A small image embedding model, trained from scratch.
Model: 3.78M parameters, 64-pixel images, norm rmsnorm, activation gelu, patch size [4, 4], layers 12, width 192.
Training: soap at rate 0.004, batches of 256.
Rows from block 6, named by matrix and row number. Rows with one number belong to one attention dimension. Each number is 128 + 32 x the weight over its row's rms, rounded and kept within 0 to 255. All counts start at 0. After the name is the row's rms in percent of the matrix's.
# q: attention query (model.blocks.6.attn.q.weight, 192x192), inputs 0-191
# k: attention key (model.blocks.6.attn.k.weight, 192x192), inputs 0-191
q.99 099 [153 112 130 127 162 107 142 173  63 171 117 179  83 168 124 152 139 105 133 242 164 117 121  81  74 116 125 153 122 128 191 124 102 105 171 173  69 141 152 103 176  96  85  70  75 159 161 141 149 145 117 114 131  86 103  88 134 135 139 119 143  82 134 115  77  65 134 113 138  78 114 155 133 171 134 121 118 139 156 109  89 101 115 187 124 119 119 156 114 127 119  86 143 112  88  96 130  85 180 144  90 114 154 154 144 132  98 165 107 141  98 130 111 165 133 207 130 123 111  86 143 153 124 126 177 125  80  86 113 165 106 113 108 108  71 141 163 133 159 116 147  87 103 114 144 112 150 122 140 181 136  83 148 114 131 139 158 137 134 149  59 171 105 115  41 125 152 158 142 163 104 191 138  47 125 110 146 112  55 138 138 151  92 129 169 119  75 143 184 152  94 153]
q.100 094 [100 153 138  68 148 106 105 118 177 158 200 132  77 199 125 122 115 148  84 153 194 105 137 146 192 110 122 146 120 150 117 167  99 137 149 129 127 138 129 177 128 118 120  71  94 103 112 126 131 151 126 117 163  53 198 119 169 121 162 107  73 152 119 126 186 137 131 152 109 140 144 111 139 140 167  87 157 156 189  59 164 110 159 121  91 166  60 127 134 143 169 157 149 158 193 143 105 180 108 191  88  88  68 137 110 119 150 178 133  91 139 129 141 115 137  88  58  92 121  86 115 168 101 123 112 112 144 137 133 134 162 155 142 149  81 157 102 152 112 109  93 151  63 157 166 114  88 143  96 123 175 114 152 153 139  47 160 158 102 106 119 131 140 167 119 119  74 160 140 164 129 103 164  68 107 155 178  90  69 157 132 102 153 106 108 134 135 108 126 118 118 176]
q.101 102 [116 143 146  75 106 102 115 116 133 115 122 142 184  98 161 153 115 120 132 107 100 180 172 101  75 152 133 125 129 130  96  72 174  50 147 105 177 187  83 131 189 103  89  90  95 118  66 117 133 150 130 165 136 111  90 149 141 119 138  93 164 195 162 172 126 177 120 180 161 116 134  76 178 117 108 165 165 178 117 151  78 131  80  70 149  97  91 116 132 178 142  75 116 127  56 165 108 117 117  97 107 138 106  31 169 101 128  97 156 123 160 171 153 127 126 100 132 115 146  99 120 126  59  99 135 153 125 129 141 127  96 139 110 135 151 122 154 143  80 102 125 133 150 181 125 155  66 120 108 111 170 117 134 117 142 131 139 158 138  67 139 154 117 162 192 173 154 145 129 163 101 123 125  78 107 135  98 185 164 143 137 166  94 126  70 123 145  54  88  99 136  90]
q.102 102 [144 164 143  52 158 166  97 135 151 107 136 151 110 161 109 178  67 145 120 148 126  73  84 139 191 138 109 141  81 101 166  88 135 133 114 121 111  91 104 132  93  87 137 103 156 130  99 133 138 115 130  89 167  58 141 131 153 157 113  64 133  81 126 110 173  86 118 113 172 105 156 193 156 151 143 124 108 168 149 161  85 148  80 148 168 161 114 183 153  96 100 119  77 124 125 116 180 124  85  81 102 135 141  94  97 191 138  98 138 129 158 151 117  72  84  82 141 150 114  69 135 124 109  99 164 135 176 127 127  78 100 107  70  97  97  98 134  87 114 161 156 122 106  98 145 111 123 196 111  65  91 159 150 132 164 115 111 107 155 104 107 133 154 117 154  79 130 140 137 103  95 103  90  86 172 101 178 162 120  67  71 170 148 228 113 143  97 147 113 147 149 130]
q.103 095 [109 164 119 135 148 114 170 169 182 162  77  93 138 142 117 103  96  77 240 164  77 109 175 143 153 144 127  96 101 113 139 134  90 119 151 210 138 153  84 120 115 122 103 155 145 106 162 133 120 136 117 117 135  69 144 134 119 136 172  99  94 182 142 133  56 130 131 143  99 134 110  94  93 136  77  70  69 105 178 140  97 130 179 136 141 114 165 140 155 149  86 121 130 103 198 119  60 164 113 129 122 167 147 117 117 127 206 130 153 118 161 128  73 119 128 175 164 145 155 143 121 116 167 123 132  96  62 190 164 111 167 114 106 132 106 138 149 138 128 176 129 105  93 111 101 121  83 190 140 140 161 145 129  97 124 117 112  76 130  81 152  95 129 125 132  63  82  85 116  54 147  82 104 181 159  86 136 157 133  96 139  91 155 142 103 128 138 127 105  57 107 138]
q.104 102 [128 106 127 120 130 166 181 197 106 155  76  69 121  43 146 127  83 170  89 133 181  94 121  66 163 134 137 130 180 166 107 156 141 130 119  89 102 186 125 158 108 126  34 127 145 159 114 111 141 135 159 140 144 126 133 125  92 130 186 181 131 200 103 152 138 178 139 134 135 144 179 125  74 120 143 148 149  50 112 186 132 135 105 171 135 152 155 162  96 142 190 130 195  81 111 103 161 159 149 164 131 107 157 159 208 227 145 119 135 107 112 117 132 130 121 117 145 156 133 155  81  98 147 127 128 132 110 100  97  98 120 114  76 114 152 143 153 163 173  45 118  98 165 153 111 142 125 141 127 170 121 128  97 117 136 200 128 146 129 133 140 154 150 156 185 117 118 111 147 135 104 127  72 163 137 138 138 155 139 150 154 140 161 170 136 148 130 174 153 152  80 107]
q.105 092 [130 161 162 142 141 102  92 164 162 127 164 170 120  86 114  87 138 185 141 109 131 146 162 141 143 125 114 115  80 135 124 153 196 126 124 143 121 110 126 137 156 162 120 165  98 150  92  59  89 116 165 127 173 107 119 102 122  94 123  38 123 181 105 188 140 133 111 118 141 194 133 119 200 178  92  54  76 108 143 121 192  87  95  91 156 120 144 138 133 137 155  69 158 139 133  91 115 144 138 151 111 156 136 134  75 181  86 145 162 104 122 109 147  99 135 117 107 118 144 156  92  71 165 180  54 132 124 128 103 169  75 110 171 170  76 146 141 142 145 135 142 169 108 143 100 138 134  50 149  94 191 146 159 107 128  67 123 115 166 123 147 100 104  97 142 121 127 147 142 104 168 144 100 157  76 118  65 190 150 146 122  53 134  90 140 132 170  89 101 115 120  97]
q.106 093 [152 147 121 202 197 104 103  49 122 149 141 104 139 135 102 131 141 106 108 152 101 149 102 109 101 121 184 117 118 102 133 101 154 145 144 162 116 105 135 171 151 126 143 187 112 148 115 130 133 125 129 164 112  98 156 140 138  77 145  46 122 176 128 169 180 142 134 171 136 154 112 117  49 195 148  94  78 160 129 195 107 165  87 130 119 160 135 137 184 175 137  79  73 112 154 135 135 207 130  85 169 135 119 105  97 129 138 213 131 153 118 114 128 115  72  84 122 119 112 108 119 121 106  74 140 155 126 104 161 137 181 149 162 112 144 132 147 192 127 109 145 117 146 163 171 114 169 141 145 130 149 126 188 107 131  25 143 176  86  95 118 138 182  78 131 116  88  87 183 133 100 136 144 123 121 152 149 125 125 161 144 185  80 150 114  80 157  74 128 124 119 125]
q.107 100 [116 126 124 139 166  61 181 104 107 109 104 158  84 187 128 114 136  91 157  89 128  68 140 128 138 160 206  90 158 153  95 152 139  99 114 158 125 126 107 155 114 113 154  93 126 108 160 123 140  73 154 162  87 172 178 186  99  95  62 126 120 180  93 125 144  80 161 157 122 114 118  92 115  80 103  82 104 126 132 107  54 212 124 101 104 182 141  64 134 111  71 170 117  71  87 170 142 117 120  79 116 151 144 133 131 169 142 125 120 165 125 158  71 114 186 113 110 136 166 136 112  93 112  52 127 122 140 144 139 121 115 133 167 112 104 124 119 104 113 139  72 156 132 125 131 131  88 182 149 131  95  97  80 118 119 148  51 118  69 113  84  95 151  92 144  74 109 110  68 108 116  66 140 104 123 148 168 109 137 127 140 131 152 159 139 130 120  78 136  62 114  89]
q.108 087 [127 130 109 133 111 115 177  79 110 109 107 203 111 101 165 107 107 150 132  56  97  89 133 156  89 138 166 113  84 119  42 103  70 124 136  68 106 166 143  91 164 144 143 121 142 100 125 160 105 152 116 123 142 123  63 143 180 107 142 162 187 107 123 105 139 117 148 100 168 151 177 124 117 112 126 126 183 149 110 147 124 101 121 107 138 101 118  76 161  98 143 122 169 151 101  99  88  80  67 136  65 150 149 173 153  63 140 142 143 100 118 106 135 144 132  95 174 116 108 204  96 110 167 126 171 166 141 126 194 172 110 110 157 132 116 142 126  62 155  61 162 154 170 164 144 116 126 140  87 168 101 100 103  73 127 172 114 117 113 104 137 127  94 110 134 146 146  99  96  51 143 136 138  89 102 104 154 108  91 133 200  95  70 164  95 114 160  96 136  88  87  84]
q.109 093 [127 142 148 129 156 144  74 149 103 158 113  65  99 145 117 112 140 157 120 142 107 164 158 154 152 108 126 130 133 150 109 141  90  71  74 111 129 125 159 176 105 158 189  91 137 224  87 119  93 148 119 128 104 171 123 146 158 118 125 115 102 147 110 183 135  79 120 158 135 113 160 113 127 179 157 120 158 185 124 149 131 100  99 145 134 126 219 140 118 102 150 117  98 131 172 130 153 146 137 130 146 146 181  97 157 137 159 106 143  84 139 106 125 135 150 163 160 169 137  96 155 117 170 149 137 122  69 166 172  77  78 137 126  97  63 111 215 165 165 189  90 150 187 107 149  76  87  64  85 140 108 108 160 127 169 127 152 110 153 142  90 129 111 111 124 161 206  88 117 133  53 190 102 166 147  87 129 169 118 151 202 144 136  92 110 103 154 147 145  85 124 154]
q.110 099 [ 73 171 127 129 162 110 180  76 126 143  90  91  97 191 149  90 112 133  60  98 109 142 207 104  71  80 129 162 159 143 156 197 142 129 134  67 132 114 150 132 140 127 103 118 127  99 169 129  93 142 129 139 161 123 195 144  91 159  87 150  99 149 140 153 160 154 107 130 103 172 139 112 124 145 137 114 136  93 139 100 136 158 119 120 163 125 170 122 133 165  49 124 131 135  96 130 102 139 157 151 128 121 130  93 107 106 105  87 123 162 154  86 126 135 105 111 123 123 165 128 116 113 139 123 112 136 183 154  96 128 132 106 129 195 144 132 119 165 124  72 153  68 110 164 176  90 142 120 159  86 207 123  72 116 110 160 107 111  93 210 144 127 149 107  81 156 111  85  41 111 122  96 193 101 134 104 191 130 149 104 155  70 148 155 154 161 146  62 184 118 201 114]
q.111 099 [142 156 185 125 123 180 111 173 111  91 149 172 106 160 154 122 159  87 162 144 151 156  72  91  76 112 180 105 142 120 117  83 121 102 122 160 127  90 134  90  97 136 111 149 120 123 180 109 149 155 155 120 133 158 121  85 144 138 143 141 146 110 156 112 123  93 143 104 120 127 116  86 178 156  78  69  91 108  78 146 164 153  94 100  99  90 119 150 176 148 207 108 148 120 131 110 139 104 151  65 144 118 148 118 120 144 107 174 110 140  66  77  98  66 114 133 111 139 194 129 120 122 112 136 136 206  12  71 150 160 174 171 152 161 149 112 103 166 200 100 186 161 182 112  81 111 132  73 129 164 101 100 122 139 125 156 145 133 179 135 105 107 124 138 132 118 110 139 156  74 120 134 109 130  23 113 119 109 134 156 119 148 105 118 146  92 141 105  92 136  71 110]
q.112 090 [111 103 133 105 150 122 103 163  73 106 153 165 127  83 153 100 130 151 156 127  90 199 153 129 117 202 166 137  93 136  72 135 105 116 145 109 101 144 105 142 146  79 122 111 116 123 187  72  75 114 161  95 141 119 178 135 120 134  53 132 183 154 106 124 131 122  88 118 136 138 148  95 132 162 106 127 147 133 164 107 123 143 144 170 108 101 113 115 123  89 190 128 219 115 171  81 132  84  82 132  89 144  90  89  99 176 120  65 202  72  78 118 119 117 125 121  93 138 110 151 127  61  74  85 133 103 118 133 112 210  78 176 107 157 130 148 142  79 102 125 116 114 113  94 126  90 152 116  56  78 119 164 147  92 116  76 144 141 157 115 124 170 139 153 146  86  82 129 146 116 105 199 116 135 130 164 114 109 103 130 141  95 127 137 111 167 142 151 171 166 201 154]
q.113 099 [ 94  89 154  92 146 121 204 157 156 145 210  98 127 127 177 157  69 174 131 148 171 125 132  99  65 139 135 122 115 147  86 136 138 114 164 131 103 139 201 159 139 127 126 116  97 159 178 123 125 129  79 160 125  62 125 126 190 145 138 155  96 112 165 122 129 147 152 127  91 140 129 157  91 124 213  81 116  99 161 133  87  90 139 129  91 148 175 180 133 183 178  57 153 158 115 117  92 120 173  74 103 125 142 139 125  32 148 148  96 115  87  82 111 126 134 145  91 113 129 118 135 140 139  96 183  61 158  90 129 136 172 161 119  87  93 154  89 150 166 110 152 183 142  83 132  84  77 124 102 164 104 122 100 130 108 175 154 158 144 134 151 167 100  79 128  87 153 115 111 171 130 112 141 101  87 149 143 101 172  92 124 111 133 126 124 103 140  60 100 173 122 117]
q.114 104 [139 134  85 118  92 106  87 121 111 167 104 107 101 101 157 164 127 134 183 148 108 156 164 154 124 155  47 168 136 140 113 111 160 140 189 123 134 133 114 111 134 199 133  89 135  83  73  93 123 111 122 128 115 128 141 116 128 160 153  72 147 128  86 125 157 109 137 114 132 134 155 110 132 152 127 152 158 113 168  76 158  96 135 160 146 130 142 119 149  98 194 103 126 121 115  98 172 132 107 148  73  90 155 154  50 116 138 169 121 106 147 132 145 102 110 140 178 115  71 148 165 129  77 123 108 155 173 105  71 114  89  83 118 147 105 147 137 163 155 138 153 136  90 143  54 239  89 123 131  81 120  98 152 116 105  58 126 123 122 143 115 139 162 155 218 144 203 133 150  72 113 191  61 142 197 168 133 166 125 128 134 141 165 116 103 109 157 111 132 119  50 155]
q.115 098 [ 92 171 114 115 138 127 144 176 135  71 164 136 207  60 130 110 149 123 111 141 128 133 183 110 159 103 129 112 114  85  91  87 142 179 138 118 109 101 139 102  98 150 112 104 157  88 168 113 128 112 117 124 138 120 105 151  45 111 200 164 128 136 116 108 151 160 131 114 195 140 145  98 128  70  74 186 122 144  98 141 139 192 168 181 180  74 118 194 154 131 153  92 153 134 119 144 111 111 146 136 135 195 153  92 155 131  94 147  91 107 139 148 131 168  98  73 167 109  86  92 152  80 126 150 108 177 107 126 153 103 138 134 142 132 227 131  56 143 112 167 175 148 101 102 131 135 144 114 130  76 139 130 141 118 137  60 139 155 122 161 152 136 105  82 127 118  81 150 176  89 159  99 119 129 142 109 121 117 137 123 123  78 116  73  88 163 161 144  79 140 151  41]
q.116 095 [100 142 121 131 101 147 108 140  83 165 112 161  80 177 119 144 142 123 145  81 157 129 122 103 170  46 130 155 108 148  88 137  81 124 173 141 167 148 162 143 139 131 135 120 115  89 167 127 129  91  86 125 140 125 155 143 104 176 160 133  96 137 142 176 135  92  90  84 142  61  91 156 164  83 147 108  94  90 179  98 117 121  54 136 150 121 135 121  73 173 122 164 108  73  79 193 144 192 131 104 128 150 161 125 122 146  84 115  99 128 115 130  84 126 123 111 138 138 150 147 112 152 108 135 163  77 170  89 112 128  85 186 111 110 141 137 109 122 127  89 157  95  75 115 142 108 138 153 159 173 111 166 129 142 145 173  77  58  86 142 194  90 117 200 156 208 104 103 105 142 156 136 128 132 171 188 169 139 179 123 213 172 159 115 128 157  87 175 144 140 154 159]
k.99 092 [131 152 142 141 132 131 152 107  86 142 127 103  98 171 189 149 107  80 134 121 136 135 107 117 154 116  96 104 110 202 128 128 194 112  80  77 186 149 129 172  84 155 142  63 106 135 148 182  64  79 128 139  59 140 116 203 168 102 146 138 153 143  96 103 151  82 164 101  76 168 123 161 141 124 129 151 169 103 155 153 135 149 180 141 146  92 102 144 160 152 160 158 108 167 143 130 133 153 109 189 170 123 114 167  90 166 161 125 126 105  73 195 142 106 133 183  91 133 122 126 125  97 134 158 187 108 183 169 118 115 121  79 153 117 111  28  94  80 120 101  93  70 125 106 129 135 115 167 119 101 124  83 130 124 108 161 163  85  70 125 141 158 182 116 135 135 107 105  83 135 126  55  93  96 122 126 169 138 136  98 125 148 194  92  92 145 112 104 128 115 134 148]
k.100 100 [123 124  76 123 206 147 162 159 114 139 125 151 120 119 125 156 137 148  71 147 182 129 143  75 114 137 140  92  98  49 146 101 140 115  93 116 139 154  74 162 136 108  85 129 123 138  62 148 120 102 116 142 178 140 136 125  83 106 117 121 118 140 103  74  94  98  92 101  92 174 175 153  86 162 108 198 140 168  85 138 137 174 162 128 110 152 183 149 179 150 135 105  83 112  86  32 173 155 125  54  98 127 135 103 125 112 140  90 150 139 135 107 153  79 127 147  83 122  56 163 105 146 148 101 162 158 182 142  91 128 114 135 123  91 109 118 112 159 128  91 160 141 132  86 114 130 105 147 129 112 150 150 113  97 118  75 176 104 158 135 102 142 152 183 161  91  97  71 147 101 141 114 130 141 105 163  93 148 120  61 165 109  98 122  22 128 149  84  76 155 110  99]
k.101 099 [132 170 130 123 151 137  83 168 161 112 123 112 161 135 117 184 127 115 101 184 153 160 118 147 157 100 139 119 170  80 126 168 131 139 135 162 147 115 137 106 107 108 137 129 138  71 203 144 106 141 103 108 162 128 171 157 160 184 186 149 131 121 102  79 153  95 221 140 138  78 182 162 100 132 138 155  97  85  91 138 135 140 182 165 164 106 123 148  80 130 133  89 150 134 143 101  87 172 199 113 144 176 112 137 125 145 162 163  68 100 100 114 136 124 100 122 142 113 116 146 125 156  97  78 176 135 178 111 102  88 212 176 152 137 118 129 116 112 170  55 129 143  76 145 133 163 156  60 158 156 134 115 139  68 149 121 138 178 194 158 164  96 139 109 145 145 128 109  88 179 164  62 141 108 106 199  96 139 156  77 142  89  83 130 112 133 174 160 117 111 114 143]
k.102 097 [100 110 117 125 101 216 108 107 147  85 147  65  58  84  67 148 127 111 116 116 167 138 151 108  90 105 128 155 165  79  49 143 117 129 162 148  93 132 129  88 143 111 167 174 153  99 100  99 102 134 161 149 161 134 118 128 139 150 178  92 105 121 105 106 174 179  90 150 102  77 152 131  35 105  43 128 141 105 213 186 184 128 129 193 164  75  99 159  92 137 122  99 177 147 136 112 141 164  91 114 153 146 129 102 125 121 152 111 126 103  77 107 140 134 105 172 133  92 155 119 153 115 110 107 149  92  82 124 126 145  66 135 111 140  79  81 144 103 100 132 131 117 118 168 139  66 152 100 143 148 107 109 177  61 162 161 103  56 137 108 124 142 153 141 145 120  98 123 131 143 138 130 111 161 142 136  63 155 119  80 139 126 155 108  79 104 100 143  86 135 113  87]
k.103 101 [110 132 129 145  97 130 206 146 154 171 146  86 139 121 171  62 131 157 144 107 119 123 140  94 106 121  98 121 160 127 137 126 145 101  86  44  80 162 146  99 171 123  79 165 170 143 142 112  93 133 132 123 133 114  96  93 191 151 123  96 170 153 148 107  90 142 104 128 198 191 150 165 178  94 113 185 165 159 126 117 111 105 132 139 157 142 126 187 129 129 152 200 165 168 131 142 121 114 164  99 121  42 143  98 123 121 139  89  85 172  76  97  87 138 144 113 168 127 147  71 138  80 168 189 118 143 106 116 153 122 115 128 140 123 100 155 163 136 177 146 173 147 162  83  85  99 140 159 159  95  85 141 123 165 117 117 166 142 144 124 114 145 131 118 179 112 156 124 199 110 221 130 151 144 161 154  40 151  95 137 112 100 156 152 128 144 118 137 148 170 137  60]
k.104 105 [155 101 123  96 114 125  61  76 119 145 161 166 141 140 126  98 100 119 107 172 124 113 133 170 116  27 116 158  97 143 149 130 131  71 158 102 107  85 104 131 120 122 136 116 145 118 103  83 132 103 122 168 126 129  93  91 103  74  95 140  94 157 158 145 192  94 149 126 132 123  71  78 190 179 125 128 135 127 140 108 116 103  61  91 158  92 107 142 157 146  68 146  90  74  99 207  78 158  92 139  73 123  67 133 171 165 101 125 150 179 142 122 122 176 211  66 143 123 120 142 113 104 112 131  95 144 151 141 117 141  99 108 129 108 164 137 147 115 105 175 160 154  39  95 135 141 160 130  80 169 196 160 108 105 168 144 116 190 206 111 155 111 182  87 165 154 106 151 138 102 119 121 114 120 124  89 135 122 142 121  96 159 110 100 110 146 137 158 144  91 151 145]
k.105 097 [133 117 130 182  97  83 195 152 154 152 122 198 119 144  74 144 130 116  91 149 161 152 105 148 120 103 156 133 140  88 172 151 151 150 121 161 150  81 115 139 146 179 117 122  48 134  97 131 163 178 109 121 140 101 115  64 117  99 146 192 117 155 133 141  95  92 145 132 195 112 115 135 166 165  98 198 118 148 128 107 168 101 111 191 117 204 177  89  87  96  74 115  95 134 138  60 141 137  73  46 105  75 136 114 126  94  93 114  73 121 172 128 124 170 104 122 116 106 137 132 153 190 135  96 107 130 129 101 149 135 147  95 100 145 137 161  48 163 121 116 102 110 167 149 163 154 159 131 118 133 161 151 120 120  73 168 106 108 100 140 162 118 109 221 111 172 116  98 208 116 120  87 166 134 147 101 138 132 123 122 142 105  97 113 155 135 105  89 150  95 147 111]
k.106 090 [101 141 125 125 138 164 219 140 135  75 111 103 144  92 120 104 125 106  94 113 146 178 136 158  64 178 110 112 128 182 148 122 125 126 124 153 176  77  94 190 153 101  94 188 155 151 133  90 126  99 165 143 167 178 144  76 166 129 113 168 110  81 157 147 141 177  85 153 149 121 119 138  69 111 110 134 159 173 138 156 127 107 118 102 144 167 115 118 184 113  88  96 121  52 122 101 116 222 138  98 137 103 197 126 105  98 110 107 143 164 107 117 133 120 142 143 131  77 145 139 181  97 145 135 152 108 174 145  80  89 135 132 120 164 147 126 132  99 137  95  74 136 118 171 107 136 159 108  92 135 197 145 122 159  79 133 129 124 123 155 109 180  94 129 152 151 200 198 156 182 102 108  93 161 140  91 122 162  84  46 153 150  87 122  80 155 178 128 128 139 129 116]
k.107 112 [108  96  93 158  98 204 169  77 133 126 148  74 115 127 177 148 105 138 116 157 104 219 173 132 147 202 135 129 165 150 127 170 161 115 161 123 162 146 120 172 159 133 124 165 125 107 139 121 107 133 138 109 161 114  88 167 120 129 171  78 139 139 151  91 125 141  69 127 182 112 124 132 117  63 221 141 116 131 173 180 120 117 124  85 115 126 136 109 130 139 104 155 178 107 124  95 157 109 141 141  93 105  82 166 170 188  95 125 121 135  99  46  71 162 127 167 173 106 166 110 134 132 138 157 108 126  53 166 107  85 156 112 132 124  79 167 136 166 164 136 109 117 152 144 156 110  98  90 139 134 113 179 149 122 113  69 125 104 116 136 145 143 167 123  96 147 148 140 137 138 133 205 147 166 111 112  38 152 153 121  41 122 166  92 166 148  97 162 109 130 100 136]
k.108 088 [ 76 151 148 150  77 100  83 160 188 178  80 155  86 107  97 148 120 145 102 109 154 138 108 136 172 120 142 132 140 194 129 148 119  88 114 134 169 123 170 107 175 104 163 103 115  56 139  37 196 157 148 152 105 113 111 143 124  93 179 125 133  98  88 145 150 171  72 112 121 149 110 229  98 141 140  93 157  95 129 116 153 165 107 163  60 116 105 104 149 127 104 140 104  94 100 171 234  73 145  98 155 143 127 150 133 164 217 133  81 191 131 132 129 141 118 193 146  88 144 193 125 170  73 171 177 115 113 134  94 114 122 118 118 142 129 132 105 127 157 138 156 117 158 130 146 131 168  96 169 121 143 117 157 165 111 120 121 135 112 114 133 143  90  94 135 159 119 118 144 148 119  99 168 127 109  92 130 124 144 141 159  98 154 166 143 183 147 124 140  99  96 181]
k.109 090 [169 162 172 134 128  60 102 136 113  75 180 109  83  99 128  98 187 142 211  89 145 147 156 158 115 143 170 115 136 128 139 142 133 148 135  39 148 138 172 144 136 118  99 130 128 126 133  89 157 130  95 126 126 171 132 121 150 198 123  81 119 156 162 186 164 100 200  69 167  81 128 143 112 105 148  96 154 152 119 174 125 165 157 103 139 147 153 136 114  83 141 150 151 139 179 146  79 189 130 122 168 131 122 151 164 133 157 224 127 107 122 124 180 137  83 161 133  98 114  44 165 112  99 134  81 145 138  44 123  89 132 126 148 112 102 108 150  91 140 127 173 168  91  81 126 107 131 131 158 137  92 173 184 140 115 115 113 154 124 168 158 125  64 132 121 153 145 166 161 115 139 161 123 103 130 184 124  80 178 113  89 115 191 162 147 142  99 132 125 140 103 155]
k.110 097 [119  95 160 168 166 112 136 193  92  81 151 128 156 131 107 163 122 136 124 159 148  99 143 143 155 110 111 179 111 125 149 186  82 166  68 145 150  92 109 165 159 117 190 138 108  76  80  93  72 149 148  67 116 149 143 135  74 136 150 152 154 160 210 179 184 118  88  60  95  98 131 184 111 127 135 137  97 160 129 161  59 188 143 146 112 150 132 127 153 182 114 149  95  82 131  83 135  78  91 131 168 163 171 116 139 118 145 172  89 157 174  98 125 104 149  88  83 119 114 141 203 117 141 139 136 134 112 114 106 152 175  94 112 129 141 162 113 111 168 159 210 153 140 173  92 174 177 163 127 104 136 153 169 109  82 113 141 136 160 135 117 104 138 131 152  89 150 139 148 107  71  99  85 135 188 100 115 129 145 153 169 118  88 126 107 117 119 125 171 178 100 117]
k.111 099 [ 84 114 153 106 122 114 125 107 142  48 130 187 186 117 138  92  90  79 105 133  86 172 114 184 123  88 109 145  99 156 130 144 146 192 109  50 167 151  69 194 117 171  94 163  92 140 116 135  90 112  50 157 121 124 144 124 177 123  89 137 113 122 113 109 132 136 171 144 182 130  53 176 133 131  73 153 130  87 153 108 169  78 119  98 152 122 141 130 117  90 145 140 175 112 130 106 135 164 136 129  93 100  97 128 116 105 125 135  92 107 129 145 131 108 174 173  64 160  66 124 107  83  86 191 144 149 128 151 133 160 108 103 134 138 152  90  89 151  79 107  98  71 122  99 154 131  71 124  59 138 154 115  79 111 136 155 136 146 106 139 150 109  83 107  90 222 122 111 135 155 150 115 113 132 139 156 100 126  92 115 143  68 121 132 212 122  85 142 136 111 144 140]
k.112 098 [189 210  70 180  91 129 131  93  89 111 109  57 150 129 118 172 151 151 120 138 109 146 159 123 149 111 130  90 108  97 164 133 167 101 142 171 139 119 151 168  88 183 104 169  61 128  63 188 154 112 118 143 111 143 124  69 119  90 150 151 109 184  97 155 116  93 139 109 159 144 146 173  72 129 115 149 127 124 140  92 136 157 144 145  73 181 155 173 129 141  81 111 127 148 141  62 134 159 113 128 114  92 139  85 148 118 136 150  90 112 110 181 117 153  87 109 156 130 149 153  89 158 116  73 154 103  72 155  79 127 111 133 120 125 102  97 132  84 175 130 134  50 163 149 162 149 151  99 114 113 136 106  87 163 106 151 155 163 137 137 156  55 100 134 165 122 143 125 180 109  86  74 159 122 108 165 205 164 113  92 116 177 124 164 129 135 172  92  81 148  87 173]
k.113 097 [114 144  46 114 123 141 202 151 145 129 141 131 127  94 166 108 120 151  61  94 125 193 111 136  57 140 134 161  80  94 122 162  75 105 124 150 142 136 156 107 181 140 109 126 135 150 161 128 126 124  86  96 112 146 154 165 135 163 158 147 114 110 117 126 142 112 117 142 137 141  88  92 174 163  83 134 132 132  51 146 116 120  80 114 226 158 110 162 167 150 151 149 121  94 135 130 124 138 169  89 148 119  54 143 132 204 165 123 204 114 143 110 165  57 190 152 128 180  90 102  90 112  86 115 141 127 152 126 146  88 145 127 155 119  89 117  64 114 145 147 190 100  94 154 165 123 156 155 142 134  93 156 125 202 123 140 124 105 132 179 100  88 132 131 123 129 112  78 137 102 169  98 109 127 104  69 122 119  74 119 121 164 147 106 117 170  91  51 164 111 159 163]
k.114 098 [ 88 173 148  89  96  76  82 135 129 161 150 159 174 151  92 106 152 184 100 147 171 128 121 165 175 116 108 160 126 135 124 152  95 117 150  95 161  77 129 109 138 152 139  79 124 131 144 164 176 113  95  93 160 129 183 100 102 109 152  97 100 180 144 160 104 137 111  75 105 122  70 150 129 140 111 134 144 127 147  93 154 100  71 184  83 180 113 154 158 142 104 129 135 167  91 176 119 128 122 109 129 209 119 110 158  97 131 129 111 169 109 137 126 146 103 150 115 163 159 102  71 122 141  22  77 112 165  64 133 205  95 145 157  96 167 107 123  76 120 107  59 155 173 144 108 106 159 134 103 146 129 103 149 158 190 147 127 137 128 118 134 198 147 119 128 125 149 180 117 108 112  80 152  86 104 134 169  69 139 144 110 101 190 151 112 141 135  78  95 142 133 202]
k.115 092 [124 116 205 101 177 145 131  79 173 138 143 176 135 137 126 120 172  97  78 112 114 154  89 119 149 117 114  86 114 114 107 147 135  81 122 142 114 115 154  69 111 175 184 140 130 165 156  66 109  92 151 157 122  87  81 117 163 141  86 180 168 114 151 204  84 210 159 134 110 116 146 175 130 113 115 134 139 106 118 135 113 148 123  83 113  80 116 179 131 109 152 130 110  90 149 151 110 110  95 113 145 141 143 106 194  81 132 107 114  98 157 151 118 143  82 139 128 138 128 129 110 162 119  77 105 173 138 178 140 159 130 139  96  48 166 177 137  81  81 158 180  64 119 159 161 135 137 136  92 116 171 106 146 106 140 125 108 115 106  90 111  77 138 125  94 101 129 110 138 167  72  79 137 147  82 170 105 114 175 211 220 125 103 177 163 105 135 140 153 116 136 182]
k.116 090 [145  81 102  98 147 191 118 101 121 151 146  84 137 144 184 196 121  78 135 148  98 154 208 125 178 139 141 157 204  90  85 110 132 136 131 193  97 122 127 172  99 108 140 151  78 200 111 145  84 115  76 119 169 148  99 138 107 122 107 143 135 101 168 139 140 132 193  84  87 133  65  73 157 158 144 128 134  83 120 133 124  92 116  81 116  87 145 110 149 105 154 170  90 197 132  86 115 124 110 128 149 144  88 125 131 120 117 136 124 201 129  79 153 122 132 127 131  69 114 124 135  64  87 132  88 153 117 131  79 128 142 114 161 161 129 113 171 132 143 130 135 126 122 129 101 156 169 175 148 111 168 106 135  98 130  77 167  60  92 172  96 106 164  98 164  89 135 140 142  84 147 110 186 127 153 127 101 103 141  60  54 120 141  95 132 167 139 106 164  90 185 132]